From a checkpoint of a small sound classifier.
Model: arch mlp_mixer, moe expert_choice, width 256.
Rows from expert 10 of block 7, named by matrix and row number. Rows with one number belong to one neuron. Each number is 128 + 24 x the weight over its row's rms, rounded and kept within 0 to 255. All counts start at 0. After the name is the row's rms in percent of the matrix's.
# up: expert up (model.blocks.7.mlp.up, 16x256x256), inputs 172-255
# down: expert down (model.blocks.7.mlp.down, 16x256x256, transposed), outputs 172-255
up.166 123 [ 88 132 109 132  86 130 161 141 137 135  81 145  99 101  95 133 134  89 143 141 133  99 129 170  66 135  80 108 137 119 172  89 122 136  80 123 113 150 120 103 129 103 133 120 184 135 111 115  88 142 111  91 104 107 123 145 131 128 153 117 147 135 146 135 137  97 149 142 130 150 181 147 147 145  88 106 136 110 138 127 131 141 141  93]
up.167 112 [ 99 140 133 138 111 127 159 129 155 135 103 120 135  77 123 119 142  82 188 103 139 103 143 172 105 148  65 149 134 161 178  93 150 124  84 123 116 131 150 150 134  94 127 126 132 127 121 141  69 113 122 108 119 119 157 158 124 129 151 128 108 140 101  99 153  81 148 116 141 138 184 136 116 178 123  98 120 125 117 149 151 138 137  96]
up.168 093 [118 137 132 141 131  97 124 164 155 140  95 118 122 133  89 137 135 112 154 139 112 138 124 147 128 136 112 109  93 150 200  98 136 104 139  98 141 148 138 146 106 130 158 108 139 112 110 134  65 153 118 136 139 126 142 159 134 130 155  80  81 175 111 144 120 108 123 105 139 151 146 135 119 128 107 116 103 122 139 120 112 102 150  53]
up.169 090 [161 110 104 135 143 139 117 115 111  99 140 140 174 145 138 145 147 147 109 145 113 115  81 125 183 125 104 123 127 137  72 115 134 147  99 108 159 111 103 152  96 122 120 111 147 142 117 132 137 100 126 148 101 134 143 157 152 137 132 141 128 144 144  90 116 166 109  99 108  73  59  89 125 106 145 132 135 119 150 122 118 167 105 177]
up.170 109 [126 123 139 111 150 109 129 123 162 153  82 127 111  75 107 127 101  98 185 111 109 143 148 164 110 121 105 133 112 144 189  87 121 137 119 146 122 148 157 135 116 126 133 141 166 154 123 149  70 126 124  80 116 114 114 139 154 108 138 125 102 157 126 150 115 116 148 124 149 151 177 153 116 138 109  72  98 139 149 126 102 121 122  85]
up.171 086 [132 118 146 116 136 116 138 116 133 165 103 127 120 115 113 149 104 111 186 137 123 126 135 156  83 141  98 130 123 101 146 125 122 139  96 116 117 106 137 155  95 126 129 175 182 116 102 125  92 103 148 134 128 103 148 120 106 138 159 132 119 131 137 143 129 123 150 140 139 121 177 114 131 119 105  95 117 106 143 144 144 144 140  95]
up.172 098 [149 119 131 138 142 132 133 140 115  89 147 101 122 151 169 134 129 124  83 103  92 155  88 105 144 149 170 128  96 142  89 135 120 129 169 115 139 144 106 104 147 131 122 132 112 152  89 107 177 155 159 123 114 156 120  99 131 130 130 159 169  68  73 117 158 150 134 132 117 107 129 138  80 112 122 126 102 146 139  98 149 132 104 146]
up.173 107 [133 105 110 173 110 176 104 134 121 140 142 143  89 124 170 128 129 144 102 116  90 153  98 113 143 115 147 160 119 125  85 152 134 152 156 107 134  90 121 116 131 177 111 119 109 132 119 112 174 151 172 127 163 129 118 122 139 136 134 123 115 111 110 142 160 173 163 142 154 116  93 134  93 110 116 163 128 181 103 106 144 112 114 135]
up.174 121 [117 136 133 135 145 122 142  86 150 126  92 156 117  99  91 106 109  96 190 114 146 124 136 161 110 144  63 131 111 145 180  93 118 130 131 143 140 114 142 141 110  99 132 163 176 112 103 167  75 115 123 125 139 127 131 149 141 105 141 127 129 170 128 117 127 107 166 130 152 157 177 132 130 156 107  61 123 130 122 143 133 127 142  69]
up.175 101 [ 94  90 113 122 139 107 141 136 143 182 121 129 108 168  73 165 120  75 135 122 130 133 145  98  94 134 119 130 121 132 172 125 146 121 115 177 123 163 149 164 117 117 143 136 169 130 111 142  85 102 131 115 162 111 109 159 126  79 101 119 120 143 144 132  97 119 164 147 140 150 161 160 136 162 143 120 123 142 148 140 135 124 147  83]
up.176 089 [128 137 128  95 156  92 143 116 137 173 112 143 151 114 121 111 177 109 149  97 138 117 110 147 149 139 105 123 100 146 165 101  97  72 121 115 141 136 144 156 128 133 133 104 203  90 140 124  82 165 108 118 147 136 153 143 148 112 137  95 101 127 119 128 134  79 161 116 126 162 141 138 121 118 122  86 137  85 131 133 142  86 154  75]
up.177 096 [130  76  88 133 172  92 145 131 104 162 133 136 154 154  88 123 101 116 112  91 139 129 142 118 111 167  95 104 115 143 170 128 145 149 122 115 104 148 183 147 119 150 146 131 124 130 109 125  89 164 140 127 132 115  74 132 122 132  76 115  83 148 104 105 136  87 164 132 138 166 161  99  96 115 106 123 105 120 162 109 114  95 112  85]
up.178 091 [150 124 114  93 129 169 131  92  99 123 163 124 131 142 132 131 130 118 113 138  93 102 101  84 114 137 169 133 110 123  86 146 149 104 151 125 139 128 134  91 156 161  89 142 106 135 155 152 150 150 123 153 105 128 112 103 132 127 129 112 137 123 106 106 114  99 152 127 127 112 145  97 142 123 106 103 131 140 103  98 153  93 123 116]
up.179 087 [165 100 119 120 139 160 128 106 127  75 148 108 147 131 153 142 172 127  92 153  94 130 132 113 119 137 127 154 120 130  78 133 135 138 162 155 126 110 125 132 163 127 122 115 100 142 134 162 164 131 156 116 164 125  81  93 111 110  77 162 114 114 110 124  98 162 130 161  97 124  87  87 126 138 113 139 134 130 110 129 127 120 106 192]
up.180 090 [137 136 117 139 110 152  88 117  74 112 132  96 131 147 143 107 119 181  86 105  85 117  83  87 141 133 146 138 126 148  97 124 137  95 139 144 147 109 153  96 133 158 125 110 108 142 109 106 173 138 163 141 125 138 102 118 129 133 116 160 122 144  69 117 131 153 127 129 135  98 132 123  90 112 117 176 146 139 123  69 160 140  78 206]
up.181 117 [126 141 136 140 127 136 138 133  96 132 146 128 103 172 132 120 137 168 125 149 107 133 127 127 153 157 154 131  95 126  94 148 129 101 160 125 136 133 113 152 195 136 139 100 123 121 126 104 164 132 148 114 150 125 111  92 123 144 115 145 111 104  82  99 147 127 144 142 108 141 118 180  80 145 101 145 150 126 150 124 118 120 136 153]
up.182 088 [167 155 137 132 131 182 127 127  91 109 118 127 115 182 175 125 157 147  89 113 128 138  94 109 144 135 117 144  90 145 102 135 140 126 129 133 142 115  80 143 181 152 107 128 106 149 126 109 153 149 147 117 130 163  92  89 105 149  92 157 153 107  94 110 111 155 128 144 123  99  92  97 127  94 117 145 138 119  99 115 128 183  80 153]
up.183 092 [145  93 108 113 151 137 112 111  95  85 139 126 112 164 111 106 157 143  89 128  71 160 132 102 161 150 161 142 130 114  85 134 155 132 171 144 144 122 103 136 117 122 126 136  93 163  95 131 177 153 167 146 140 145 114  95 125 105  85 136 150  95 108  94 145 168 104 157 102 137 124  85  98  77 121 125 151 122 105 125 149 120  76 178]
up.184 088 [119 117  84 113 172  95 139 148 117 140 111 138 130 167  60 121 142 103 124  98 101 119 134  97 126 104 114 115 140 106 109 106 131 113 114 140 101 113 149 185 152 132 138 135 129  88 158  81 130 144 139 113 146 110  90  75 117 108  98 162 120 133 128 114 110 111 161 152 124 119 131 122 120 131 127 150 104 149 113 130 109 119 133 126]
up.185 108 [153 125 122 144 141 157 137  87 122 119 169  77 133 127 165 104 150  97  79 114  95 129 120  72 163 101 127 140 113 128  82 113 157 104 128 104 140  99  94 155 118 160 125 142  99 137 150 118 163 159 160 141 139 153 120 108 134 137 122 136 150 101 128 104  91 152 127 134 118  86 105 109  95  93 153 148 142 133 120 104 122 153  82 163]
up.186 081 [145  66 138 133 168 189 103 147 111  80 151 118 130 137  96 170 109 161  75 143 102 128 106 132 129 147 150 153 163 134 105 122 124 132 115 168 148 159 134 132 120 135  91 134 131 152 113 122 142 166 140 173 124 105  78  89 123 110 110 109 156 137 130 113 119 164 112 134 119 102 130  81  97  92 165 138 157 134 100  91 122 128 104 156]
up.187 085 [116 123 148 148 148 194 126 119 136 113 155 132 130 135 102 133 161 155  80 127 130 130 108 102 169 136 151 123 123 111  93 138 138 120 133 144 144 168 115 116 157 126 119 129  90 158 122 173 167 141 159 108 121 155 127 125  93 117  98 126 132 117 101 113 126 147 122 169 118 105 107 100 100 117 120 121 108 143 130  86  98 128 100 168]
up.188 101 [123 160 108 148 153 153 127 125  87 111 140 122 109 166 149 111 153 151 113 126 105 137 113 104 155 193 147 169 117 143  98 154 101 131 177 157 155 125 157 106 144 135 104 133  94 145 115 151 172 153 149 141 120 149 116  91 141 133 122 142 120 101  81 114 145 106 120 142 127 149 106 126 131 130  98 122 115 132 155 102 121  95  84 199]
up.189 077 [113 108 107 141 159 161 126  97 109  86 164 123 147 155 120 108 135 146  99 150 114 136 141 120 146 134 136 120  97 127  88 126 129 165 132 128 144 122 148 124 144 133 103 101 118 145  94 139 167 146 151 127 175 145 135 134 110 118 110 115 123 139 120 120 127 145 104 163 111  99  95  83 114 120 105 130 164 121 152 104 147 141 121 131]
up.190 109 [ 98 108 119 140 116  72 119 140 142 188  87 120 113  82 103 120  92 105 165 135 116 122 150 152  96 157 100 163 116 114 196 114 115 110 112 155 109 163 183 139 122 121 105 139 154 112 132 118  78  95 134 123 145  96 110 131 109 133 132 121 101 138 128 131 116 102 166 132 133 178 163 167 130 139 124  87 115 133 126 131 132 129 132  55]
up.191 109 [141 161 121 157 141 160 136 151 119 142 109 143 143 126 148 141 111 150  84 141  86 118  98 119 159 137 169 124 147 155 124 163 154 125 134 102 144 127  88  72 112 131 140  98 120 130 129  86 180 126 107 171 135 104 151 166 164 108 149  93 149  85 136  86 160 146 129 111 121 106 100  92 131 170 126 162 172 109 105 128 138 146 117 109]
up.192 098 [137  97 146 158 133 154 150  91 121  88 163 129 120 162 153 128 152 138  85 133 100 116 110 101 167 134 134 110 153 126 107 125 103 136 159 129 132 123  96 124 139 159 121 142 101 144 146 129 163 153 138 141 130 112 128 125 117 114 101 134 119  77 146 106 113 147  96 149 114  86 117 103 149 109 124 136 141 127 109  90  89 137  95 187]
up.193 105 [137 159 100  93 166  87 157 125 143 193  98 142 142 176 109 123 129 142 141 125 116 135 144 125 112 118 147 117 129 100 180 153 154 110 148 145 149 131 154 180 173 148 136 163 142 127 104 125 103 153 132 146 126 119 122 155  89 125  68 113  96 108 129 119 119 114 184 126 119 159 131 142  93 180 130 108 108 101 130 122 115 101 128  97]
up.194 110 [117 126 112 114 116 149 147 130 143 150  78 126 121 127  85 136 116 106 154 120 133 106 141 153 114 139  84 145 115 135 172 107 126 146 119 155 126 145 153 139 113 114 115 158 168 143 120 127  41 116 121 125 137  93 102 152 143 121 140 109 122 129 141 157 153 107 195 145 155 170 180 133 154 125  97  71  98 113 137 134 118 135 147  80]
up.195 078 [122 132 136 130 129 158 141  89 114 113 109 147 156  97 172 120 146 131  93 135 101 130 128 115 132 128 157 171 146 120 151 105 166 123 154 153 100 103 140 103  95 121  93 107  93 157 135 121 117  72 145 137 120 166 142 157 152 143 146 144 165 140 115 127  61 148 135 155 125 107 144 105 135 114 147 134 156 120 129 189 135 146  98 162]
up.196 076 [143 134  97 142 162 165 120 145  95 107 153 122 119 148 123 111 129  98 121 116 132 121  97 137 138 122 134 164 131 157  87 143 141 127 174 125 148 136  99  99  83 149 118 158 162 157 144 139 119 117 133 128 148 126 131 130 144 137  93  82 130 115 107 146 100 122 143 116 121 144 122  92 147 105 107 117  91 123 142 118 138 146  83 123]
up.197 109 [155 133 110 132 100 109 142 101 159 184  96 166 114  94 103 129 120  92 162 116 107 124 138 162  59 118  99 139 139 140 168 127 124 139 115 123 139 124 153 136 117 119 130 143 193 117  92 142  67 107 146 108 121 131 138 135 131 137 159 147 106 127 138 154 142 116 131 136 116 128 160 153 118 169 108  49  95 132 136 147 143 139 147  80]
up.198 095 [148 119 151 132 130 162 148 106 103  92 150  92  99 148 147 120 166 133 115 159 135 138 126 100 146 135 149 135 140 119  92 117 136 133 153 122 157 113 103 118 140 144 142 130 123 138 134 121 168 194 159 141 170 176 140  69 128 141  83 134 164  91  98 131 134 118 153 141 108 106 108  96 123 116 103 141 126 128 142  92 114 121  88 188]
up.199 097 [112 122 129 150 165 179 146  98  88  96 143 101 115 127 145 120 137 147  74 133  60 133 126  73 142 146 130 188 114 123  97 139 152 123 134 128 127 128 125 143 122 145  98 131  95 137 138 161 158 154 175 121 143 144 116 106 154 106 109 134 110 112 105 107 103 153 125 134  95 125 119  76 114 128 140 141 154 108 123 106 158 113  88 204]
up.200 084 [ 93 111 104 144 137 107 153 131 127 139 175 108 150 154 114 128 145 119 122  95 101 146 138 161 102 132 116  90 127 132  88 157 142  94 167 101 150 125 113 143 167 146 130 112  96 132 109 118 140 134 129 101 140 133  77  91 126 131  91 133 121 135 109 132 116 108 133 173 134 125 141 110  87 116 147 140 127 177 127 118 101 122 112 141]
up.201 094 [142 124  96 129 158 123 143 115 130 143 127 142 165 165 106 135 169  94  99  73 109 156 145 118 137 123 130 107 157  98 124 132 131  98 127 143 118 110 138 149 164 151 132 139 156 120 131 125 108 176 147 132 168  81 110 110 111 105  86 113 134 129 117 151  88 107 112 133  91 137 163 112 112 122 136 137 121 118 138 123 148  66 141 134]
up.202 126 [136 125 145 134 120  92 109 126 175 145 107 141 153 103 113 127 121 112 146  87 137 113 136 139  97 148  85 181 154 143 163 111 129 128 123 139 114 120 165 135 101 128 105 181 156 129 145 139  64 114 136 132 132 128 143 110 133 118 141 126  97 146 139 169 144 125 156 124 143 149 180 155 120 120 141  63  85 133 114 145 141 130 142 103]
up.203 114 [122 123 150 133 117 113 125 116 142 138  91 131 128 100 107 141  95 106 178 126 162 116 117 177  91 122  94 157 112 134 202 112 134 144 119 153 135 145 133 144 122 133 144 143 143 111 121 153  64 109 138 111 140  98 129 163  90 115 129 124  98 160 126 131 134 116 141 117 151 133 204 130 128 104 105  89 102 121 132 144 130 155 130  73]
up.204 082 [104 120 124  95 128  89 131  81 153 137 118 146 103 148 102 129  90 134 155 106 158 129 167 171 125 153  67  93 109 117 139 101 115 105 101 118 117 153 155 147 111 107 150 141 157 124 131 123 102 139 130 140 142 172 161 139 160 135 119 156 111 128 134 155 131 126 169 161 134 143 208 163 109 159 102 136  91 141 109 135 109 149 101  58]
up.205 119 [136 116 129 120 114  79 124 118 142 158 129 160 135  92 102 134  98 120 177  88 113 115 145 160 104 121  76 150 122 144 181 107 125 145 114 155 123 135 144 148 125 132 108 160 151 101 122 133  77 126 107 109 133 133 138 121 118 115 122 128  99 165 125 134 150 130 162 130 116 155 164 132 111 125 127  58 110 111 129 126 137 128 142  62]
up.206 089 [117 124 139 148 169 151 136 121  91  92 139  95 134 188 152 154 155 143 122 120 116 113 109  96 125 136 151 116  87 140  85 140 114 135 143 132 133 138  93  93 123 159 124 138 118 147 102 130 126 142 150 132 120 152 134  74 105 141 125 100 151  67 112 136 128  86 129 163 104  90 135 106 132 109 142 152 137 125 136  91 114 113 105 190]
down.166 121 [153 102 135 135 125 122  86 102 175 129 146 143 138 150 117 121 115 160 160  77 117  92 146 142 114 130 135 139 136 131 142 130 165 117 132 143  98 103 144 205 137 168 136 164 126  91 124 137  94 120 131 107 173 124 125 117 103 147 137 151 107 164 142 144 120 119 135 101 126 169 136 120  92 136 186 135  90 132 122 121 112 131 133 114]
down.167 109 [170 109 146 103 168  91  98 127 143 139 148 143 145 146  95 108 117 178 139 103 137  90 130 116 119 140  98 135 158 124 136 132 141 133 128 139  86 111 131 175 143 125 134  93 142  98 135 160 140  92 133 128 197  94  99 124 124 153 130 138 112 150 117 154 135 105 118  92 118 134 168  65 127  98 152  98 128 132 123 121 101 109 136 133]
down.168 077 [135 130 125 121 122 157 141  92 177 119 116 116 133 173 137 166  96  76 149 131 165 141 141 137 104 173 135 143 143 107 141 119 146 134 138 162 142 163 131 167 100 130  95 138 143 106 133 138 142 112 138 125 168 150  96 112  85 131 111 167 124 106 123 148 134 107 126 146 184 111 100  98 135  93 111 116 122 142  93 126 122 129 159 132]
down.169 083 [136  99 128 129 122 161 117 131 120 106 117 131 142 153 117 155 149 121 138 104 142 128 138 177  93 131 136 158 141  79 131 118 149 141  69  83 118 151 133  81  90 180  88 154 152 111 142 129  95 116 145 110  85 117 147 171 150 140 112 129 152 126 132 110  94 124 142 158 126  92 149 110 144 125 123 129 149 120 136 123 113 134 111 124]
down.170 099 [159  84 124 123 154 104 136 118 141 161 145 159 117 147 114 138 100 142 147 113  86 122 113 125 138 136 156 116 149 108 135 143 140 106 110 167 112 105 167 199 109 132 146 140 146 101 156 158 103 109 142 142 183 113 100 127  77 135 127 159 127 146 138 124 174 106 122 110 152 150 145 115  92 130 135 135 101 171 132 138  76 129 158 106]
down.171 086 [156 116  96 107 129 109 147 145 147 109 157 108 105 114 112 139 124  67 122 105 171 137 126 117 147 157 136 158 155 172  99 109 183 147 115 115 120 113 143 145 131 114 132 125 128 123 124 143 103 115  99 152 196 117 107 127 144 114  89 133 156 158 128 126 159 140  62  78 153 137 142  79 107 142 100 129 113 177 101 136 139  99 137 173]
down.172 091 [115 146 169 149 112 149 146 151  99 138  87 114  97 114 141 139 134 152 154 127  96 182  86 111 152 159 112 109 136 124 141 135 109 117 104 102 125 154 140  77  84 112 156 148 144 149 109 147 137 186 173 165 124 124 155  98 205 108 142 115 146  94  94 152 157 118 136 122 108 130 138 154 121 122 124 120 139 161 153 184 161 128 127 120]
down.173 086 [148 168 104 133 107 159 135 168 136 128 134 135 176 156 143 125 126 131 171 124 129 122 103 131 143 165 149 104 156 125 130 124  83 151 134 133 119 163 123  92 133 138 140 120 114 151 109 157 133 161 113 152 103 139 141  97 173 113 117 146 144 106  86 103 172 139 108 130 137 100 158 147 113 149 131 116 113 149 149 139 178 107 118 162]
down.174 151 [151  98 122 102 142 115 124  96 167 154 143 136 115 185  92 123 138 131 127 117 140 126 150 129 101 119 104 156 162 129 157 132 151 142 134 155 102 107 139 146 143 127 109 153 142 118 151 132  86 108 143 119 178 125  77  96  82 160  86 156  82 149 145 146  92 120 165 119 156 143 109 120 116 115 141 111  90 123 109 108 113 134 164 115]
down.175 092 [149  92 116 148 145 135 123 120 117 123 173 120 130 120 134 123 122 132 122 125 124 116 141 166 157 145 144 163  63 120 127 167 124 154 152 130 165 103 118 156 125 133 114 136 157 116 105 111 125 148 146 121 138 136 124 121  73 112 127 123 120 123 102 125 136 115 130 117  82 142 116 126  77 132 127 113 128 154 157 106 115 180  85 162]
down.176 090 [153 112 103 132 144 106 121 125 139 157 104 105 142 142 101 141  99 122 109 156 111 132 105 152 142 138 134 127 103 155 172 136  67 173  89 127 127 121 142 169 134 159 147 109 133 123 114 146 151 137 145 168 180 121 120 111  91 139 106 140 121  50  88 141 114 149 109 117 149  82 109 126 119 130 106 127 151 108 139 123 110 177 149 141]
down.177 090 [ 83 120 139 114 117 113 133 134 122 116 129 153 160 109 175 112 116  88 116 135 134 206 109 109 152 156 143 139  91 155 126 151 121 120 147 135 155 142  81 170 131  73 108 110 101 151 127 108 140 176 121 140 127 142 170 145  67  94 131 105 146  82 123 104 146 143 138 150 129 156 100 155 142 104 141 125 131  92 126 103 144 160  95 122]
down.178 081 [112 134  92 133 109 100 141 135 145 120  94 120 152 143 139 126 162 156 123 145 138 115 119 214 140 145  87 140  80 124 106 130 125 127 143 167 138 141 107 145 116 128 120 131 143 112  90  98 147 161 114 139 101 156 125 101 153 105 125 111 138 139 126 101 160 116 146 140 111 164 138 119 157 115  84 159 142 105 152 171  89 107  99 133]
down.179 091 [123 148 130 165 142 134 109 158 164 147  93 114 123 137 119 143 102 120 104 143 136  97 124 146 119 121 124 119 112 146 143 137 128  75  93 118 122 179 104  76 106 134 141 151 134 121 122 125 167 169 142 124  73 107 166 151 228  83 109 103 189 104 130 136 142  96 132 131 140 109 167 118 173 182 134 140 122 107 165 114  88  91 121 147]
down.180 089 [132 151 127 135 101 139 119 130 150  94 152 159  87 126 142 153 118  98 128 153 123  98 125 152  90  76 114 155 118  92 151 107 131  81 108 134 124 126 105  71 106 170 108 131 115 163 117 148 120 135 142  44  92 111 134 173 188 125 179 102 113 149 149  79  91 111 109 134  86 178 159 109 145 126 135 109 108  96 148  80 113 127 131 173]
down.181 136 [ 87 149  96 138 128 146 142 151 120 122 105 126 133  75 147 152 142 118 131 159 101 154  98  77 125 129 138 134 110 130 109 147 106 164 118  90 145 134 155 124 132 125 117 138 127 157 129 130 136 170 138 161 113 144 152 117 153  97 158  95 156 139 110  87 137 136 131 147 112  87 113 142 158 155 120 143 167 151 127 159 154 136 143 156]
down.182 082 [141 118  85 130 145  96 155 132 103 151  97  73 141 140 134 126 158 114 145 116 108 117 134 143 111 134 121 125 112 116 129 100 108  69 140 139 143 161 110  86 140  94 120 147 127  94  90  88  93 125 108 142  77 135 146 112 177  96 119 154 139 148 133 123 147 111 126 111 141 132 114 100 135 130 151 110 125  80 106 121 133 103 122  99]
down.183 093 [115 156 142 162 119 126 111 124 108 127  49  97 125 128 151 108 158  88 184 101  92 134 137 145 129 125 146  91 155 109 132 125 152 104 130 110 129 175 121  65  96 117 195 119 119 148  90 119 145 142 113 185  86  82 111 127 193 131 151 124 113 121 124 133 139 122 134 125 122 144 151 136 143 155 110 103 153 122 128 128 110 120 109 150]
down.184 089 [ 97 119 164 155 126 109 130 149 105 101 142 130 149 110 122 117 135 124 132 107 154 197 117 147 130 110 133 136 107 135 131 121  95  97 119 109 159  83  91 129 131 109 117 138  97 166 153 127 105 143 164 125 126 146 157 137 140 147 110 116 123 131 105  93 141 141 108 147 136 135 135 126 104 151  98 124 144 113  77 126 121 187 100 130]
down.185 106 [131 136 133 134 108 142 168 136 140 110  72  96 165 119 147 150 139 143 133 142 147 137 114 164 126 144 100  85 137 143  83 141 122 108 153 126 145 135  71  45 116  84 173 140 121 110 139  96 147 175 110 143  85  72 153 139 157 105 129 130 156 146 103  96 111 132 124 134 108 113 138 143 127 135 124 125 128  91 156 157 142  91 117 158]
down.186 088 [103 160 151 136  79 105 129 159  97 110 106 107 118 133 121 101 144 134 127 102 180 138 130 136 144 119 125 117 123 138 121 135 117  99 163 121 167 104 118 110  98 102 147 107 117 131  86 108 141 168 135  98  88  82 160 121 141 101 126  85 137 123 126 121 118 153 133 117  90 154 145 161 173 135  91 165 138 137 138 134 130 122  88 215]
down.187 109 [136 211 131 136 112 146 126 158 101  88 102 107 110  81 151 153 173 130 121 140 116 151 109 118 134 146 129 107 121 142 124 124  74 130 147  87 141 148 116  81 108 125 128  93 111 136 129 129 129 161 104 115  90 118 163 144 164 131 140  90 143 101 131  94 174 141 108 141 102 131 111 149 137 127 142 155 144 109 118 157 138 113 123 142]
down.188 083 [123 177 130 162 101 132 116 165 133  85 144 116 139  81 144 157 114 110 168 123 107 129 124 141 140 141 157  98 147 144 104 132 122 180 129 133 152 144 139 116 123 130 117 135 129 125 152 153 177 133 117 153  99 153 145 134 156 134 107  81 112  85 109 110 150 117 141 139  84 132  86 118 148 162  97 106 158 132 168 167 167 117 143 127]
down.189 082 [133 155 147 139 169 149 108 129 110 155 155 112  93  87 131 118 128 118  94 132 117 101 109 138 122 122 135 137 149 110  95 109 121  77 137 102 128 163 145  97  89  98 135 125 157 121 100 108 130 147 115 157  83 104 120 150 184 159 128  91 133  90 130 131 192 138 144 145  94 130 174 102 145 133 134 102 139 135 156 139 100 123 147 135]
down.190 101 [109 107  91 109 140 117 152 100 100  96 156 138 126 128 107 112 138 120 157 119 125 202 155 117 126 119 118 157 138 157 164 134 116 167 148 157 131 122 131 167 159 141  98 129 129 124 103 123 100 162 138 135 205 134 131 108  69 124  92 141  99 126  92  78 156 110 117 136 146 151 100 159  68 105 101 169 134 162  79 114 174 163 150 164]
down.191 097 [127 128 125 120 118  83 144 118 107  99 123  80 130 171 121  95 179 129 115 150 110 128 107 181 110 124 104  94 131 108 126 136 106 107 115 151 155 138 102 107 134 169 136  74 135 115 106 118 116 165 139 143  93 127 142  79 126 139 122 123 139 116 128 154 143 103 127 136 121 155 152 137 140 103 124  81 112 103 149 124  91  71 141 123]
down.192 097 [129 140 132 173 139 115 115 149 102 117  97 131 134  91 154 159 160 140  64 126 132 108 127 144 153  84 162 128 135  96 116 129 115 110 143  57 140 134 123  60 132 140 134  99 132 161 129  74 154 120 112 102 100  98 133 138 178 158 140 114 188 120 157 131 131 142 107 119  73  97 142 184 191 144 128 134 154 108 136 134 128 126 104 118]
down.193 087 [ 96 122 135  93 131 111 142 109 136 139  96 125 133  85 125 124 125 103 135 143 121 139 131 100 113 115 113  82  80 132  87 116 119 146 137  88 151 137 128 183 119 117 112  92 101 156  90 141 133 144 154 154 158 169 127 113  86 101 106 114 189  73 163 132 134 132 130 203 103 134 104 156 111  82 113 150 164 165 147 141 117 140 147 131]
down.194 109 [123 128 139 129 156  92 123 141 150 136 161 129 159 164 128 116 132 150 133 119 154 110 144 131 101 107 126 137 139 130 162 150 139 165 134 149 106  93 151 184 155 170 109 152 146 129 168 151  96  73 120 116 184 140  87 133  80 137  53 147 101 164 128 148 131 105 131 113 127 148 119 128  85 126 154 108 108 129 113 109 136 115 157 119]
down.195 083 [158  98 147 154  91 125 151 155 157  86  92 101 167 135  99 113 118 127 127 149 128 125 171 189 132 135 121 132 104 132 149 141 128  91 106 147 126 140 112  60 129  82 142  95 100 136  80 143 113 134 139  93 147 113 141 138 154 110 116 136  69 130  87 120 120 140 146 126 149 115 145 123 135 160  73  86 145  88  91 117 111  99 132  99]
down.196 084 [118 179 132 138  96  97 130 163 117 116 171  99 116 121 147 105 107 132 115  83 160 128 122 180 125 148 106 122 167 151 122 107  95  88 101 191 102 152 170  79 122 108 139 103 136 113 125 132 142 182 120 118 118 101 110 164 124 123 137 171 157 160 132 122 141 105 120 130 133 179 157 146 127 142  85 133 125 131 137 164 171 112 121 104]
down.197 105 [119 100 140 113 169  76 148 114 123 157 179 109 129 180  95  79  77 124 148 109 152 121 134 149 102 122 113 148 131 131 136 126 170 132 129 143 125 113 162 162 110 126 102 108 121  70 148 130  98 131 136 120 158 135  75 125 108 117 124 160 102 183 137 124 110  95 121 125 177 177 151 121 105  83 139 142 125 123 115 134 153 124 149 116]
down.198 099 [123 185 129 107 100 128  96 138 109 110  98 107 129 117 139 162 144 139  87 160 116  96 120 117 150 145 134 124 120 124  82 120 126  96 157  84 170 162 117  49 154  99 122 125 113 170 123 130 185 135 116 132  76 122 155 124 214 100 133  93 117 131 102 139 153 145 119 154  86 138 101 137 174 138 105 162 147 110 110 132 134 133 107 119]
down.199 090 [ 96 151 136 145 103 121 155 144 143 118  99 120 111  96 132 134 145 116 100 129 166 107 134 122 128 116  95 113 121 131 114 149 112 110 113 103 135 131  83  82 135 141 153  90 158 130 157 126 151 152 105 132  53  98 140 162 169 144 125 144 128 141 105  97 119 138 117 125 128 110 138 108 115 150 111 124  97  88 125 112  96 123 117 128]
down.200 086 [109 153 121  90 112 152 150 125 166 113 128 107 159 115 165 136 132  80 147 133 141 144 132 132 132 155 112  82 103 126 155  66 102 132 111 132 114 194  81 112 146  90 149 135 105 127 122  94 145 155 148 118  72 111 128 173 118  75 122 121 144 115 144 125 139 134 100 110  98 120 125 141 132 126 107 145 139 106 164 114 146 100 113 163]
down.201 097 [ 91 121 134 108 124 136 139 115 110 112 124 151 114 136 106 102 135 137 152 153 114 164  84 123 146 126 111 141 118  98 105  87 141 163 144 107 142 144 132 142 143 129  96 118 129 111 135 143 128 134 128 119  95 164 168 173 138 103  91 125 147  92 128 106 121 172 122 122 128 120 136 140 126 175  94 172 173 144 114 159 117 124  73 153]
down.202 123 [152 121 128 111 169 130 123 107 125 165 157 141 107 150  99 128  98 131 120 140 160 110 131  84 112 109 126 171 163 104 145 129 150 148 122 124 124 122 136 166 179 139 116 156 158 127 157 132  93  81 121 109 165 138  89 137  61 139 123 176 112 110 157 141  99 115 141 157 157 131 152 112 102 112 131 129 127 131 130 124 130 117 142 116]
down.203 094 [131 116 120 106 193  85 134 111 137 150 161 167 147 134 121  92 108 143 111 124 152 112 151  98 116 114 122 155 146 116 122 130 130 145 148 131 126 110 131 164 163 138  97 148 131 111 158 148 105 121 167 126 184 136 109 139  45 120 128 140 154 180 144 124 134 118 125 102 136 128  94 128  81  89 119  86 141 138 117 122 123 106 143 129]
down.204 080 [121  84  77 109 133 153 103 137 142 144 116 100 153 128  96 118 129 126  99 167 156 119 135 136 143 115 146 140 100 128 129 132 119 158 133 155 111  89 150 175 180 139 100 152 105  96 128 146 132 128 102 122 109 111 113 110 137 160  89 147  88 120 117 141 110 144 112 155 128 115 145 107 118 143 139 109 121 160 118 159 188 113 137 132]
down.205 119 [114  86 130 104 168 150 143 102 172 150 135 153  92 151  93 119 125 149 151 118 151 137 159 107 137 121 118 187 133 117 146  78 129 173 109 154 106  99 156 211 156 108 138 122 142 126 116 123 105  92 141 136 170 147 110 128  57 151  82 171  88 126 153 142 109  95 135 140 159 150 135 117  97 104 108 124 114 152 124 111 133 151 155 109]
down.206 092 [122 199 151 177  82 115 115 140  76 137  93 104  99  72 138 104 142 136 103 121 122 119 119 118 142 181 144 117 117 142 115 103  96 132 149 137 142 169 152  81  90 146 115 129 123 118 118 115 121 189 141 136 101 168 143 148 219 156 183 167 124 104 116 127 132 145 153 118 100 114 162 112 169 152 153 151 115 109  87 143 164 145 136 133]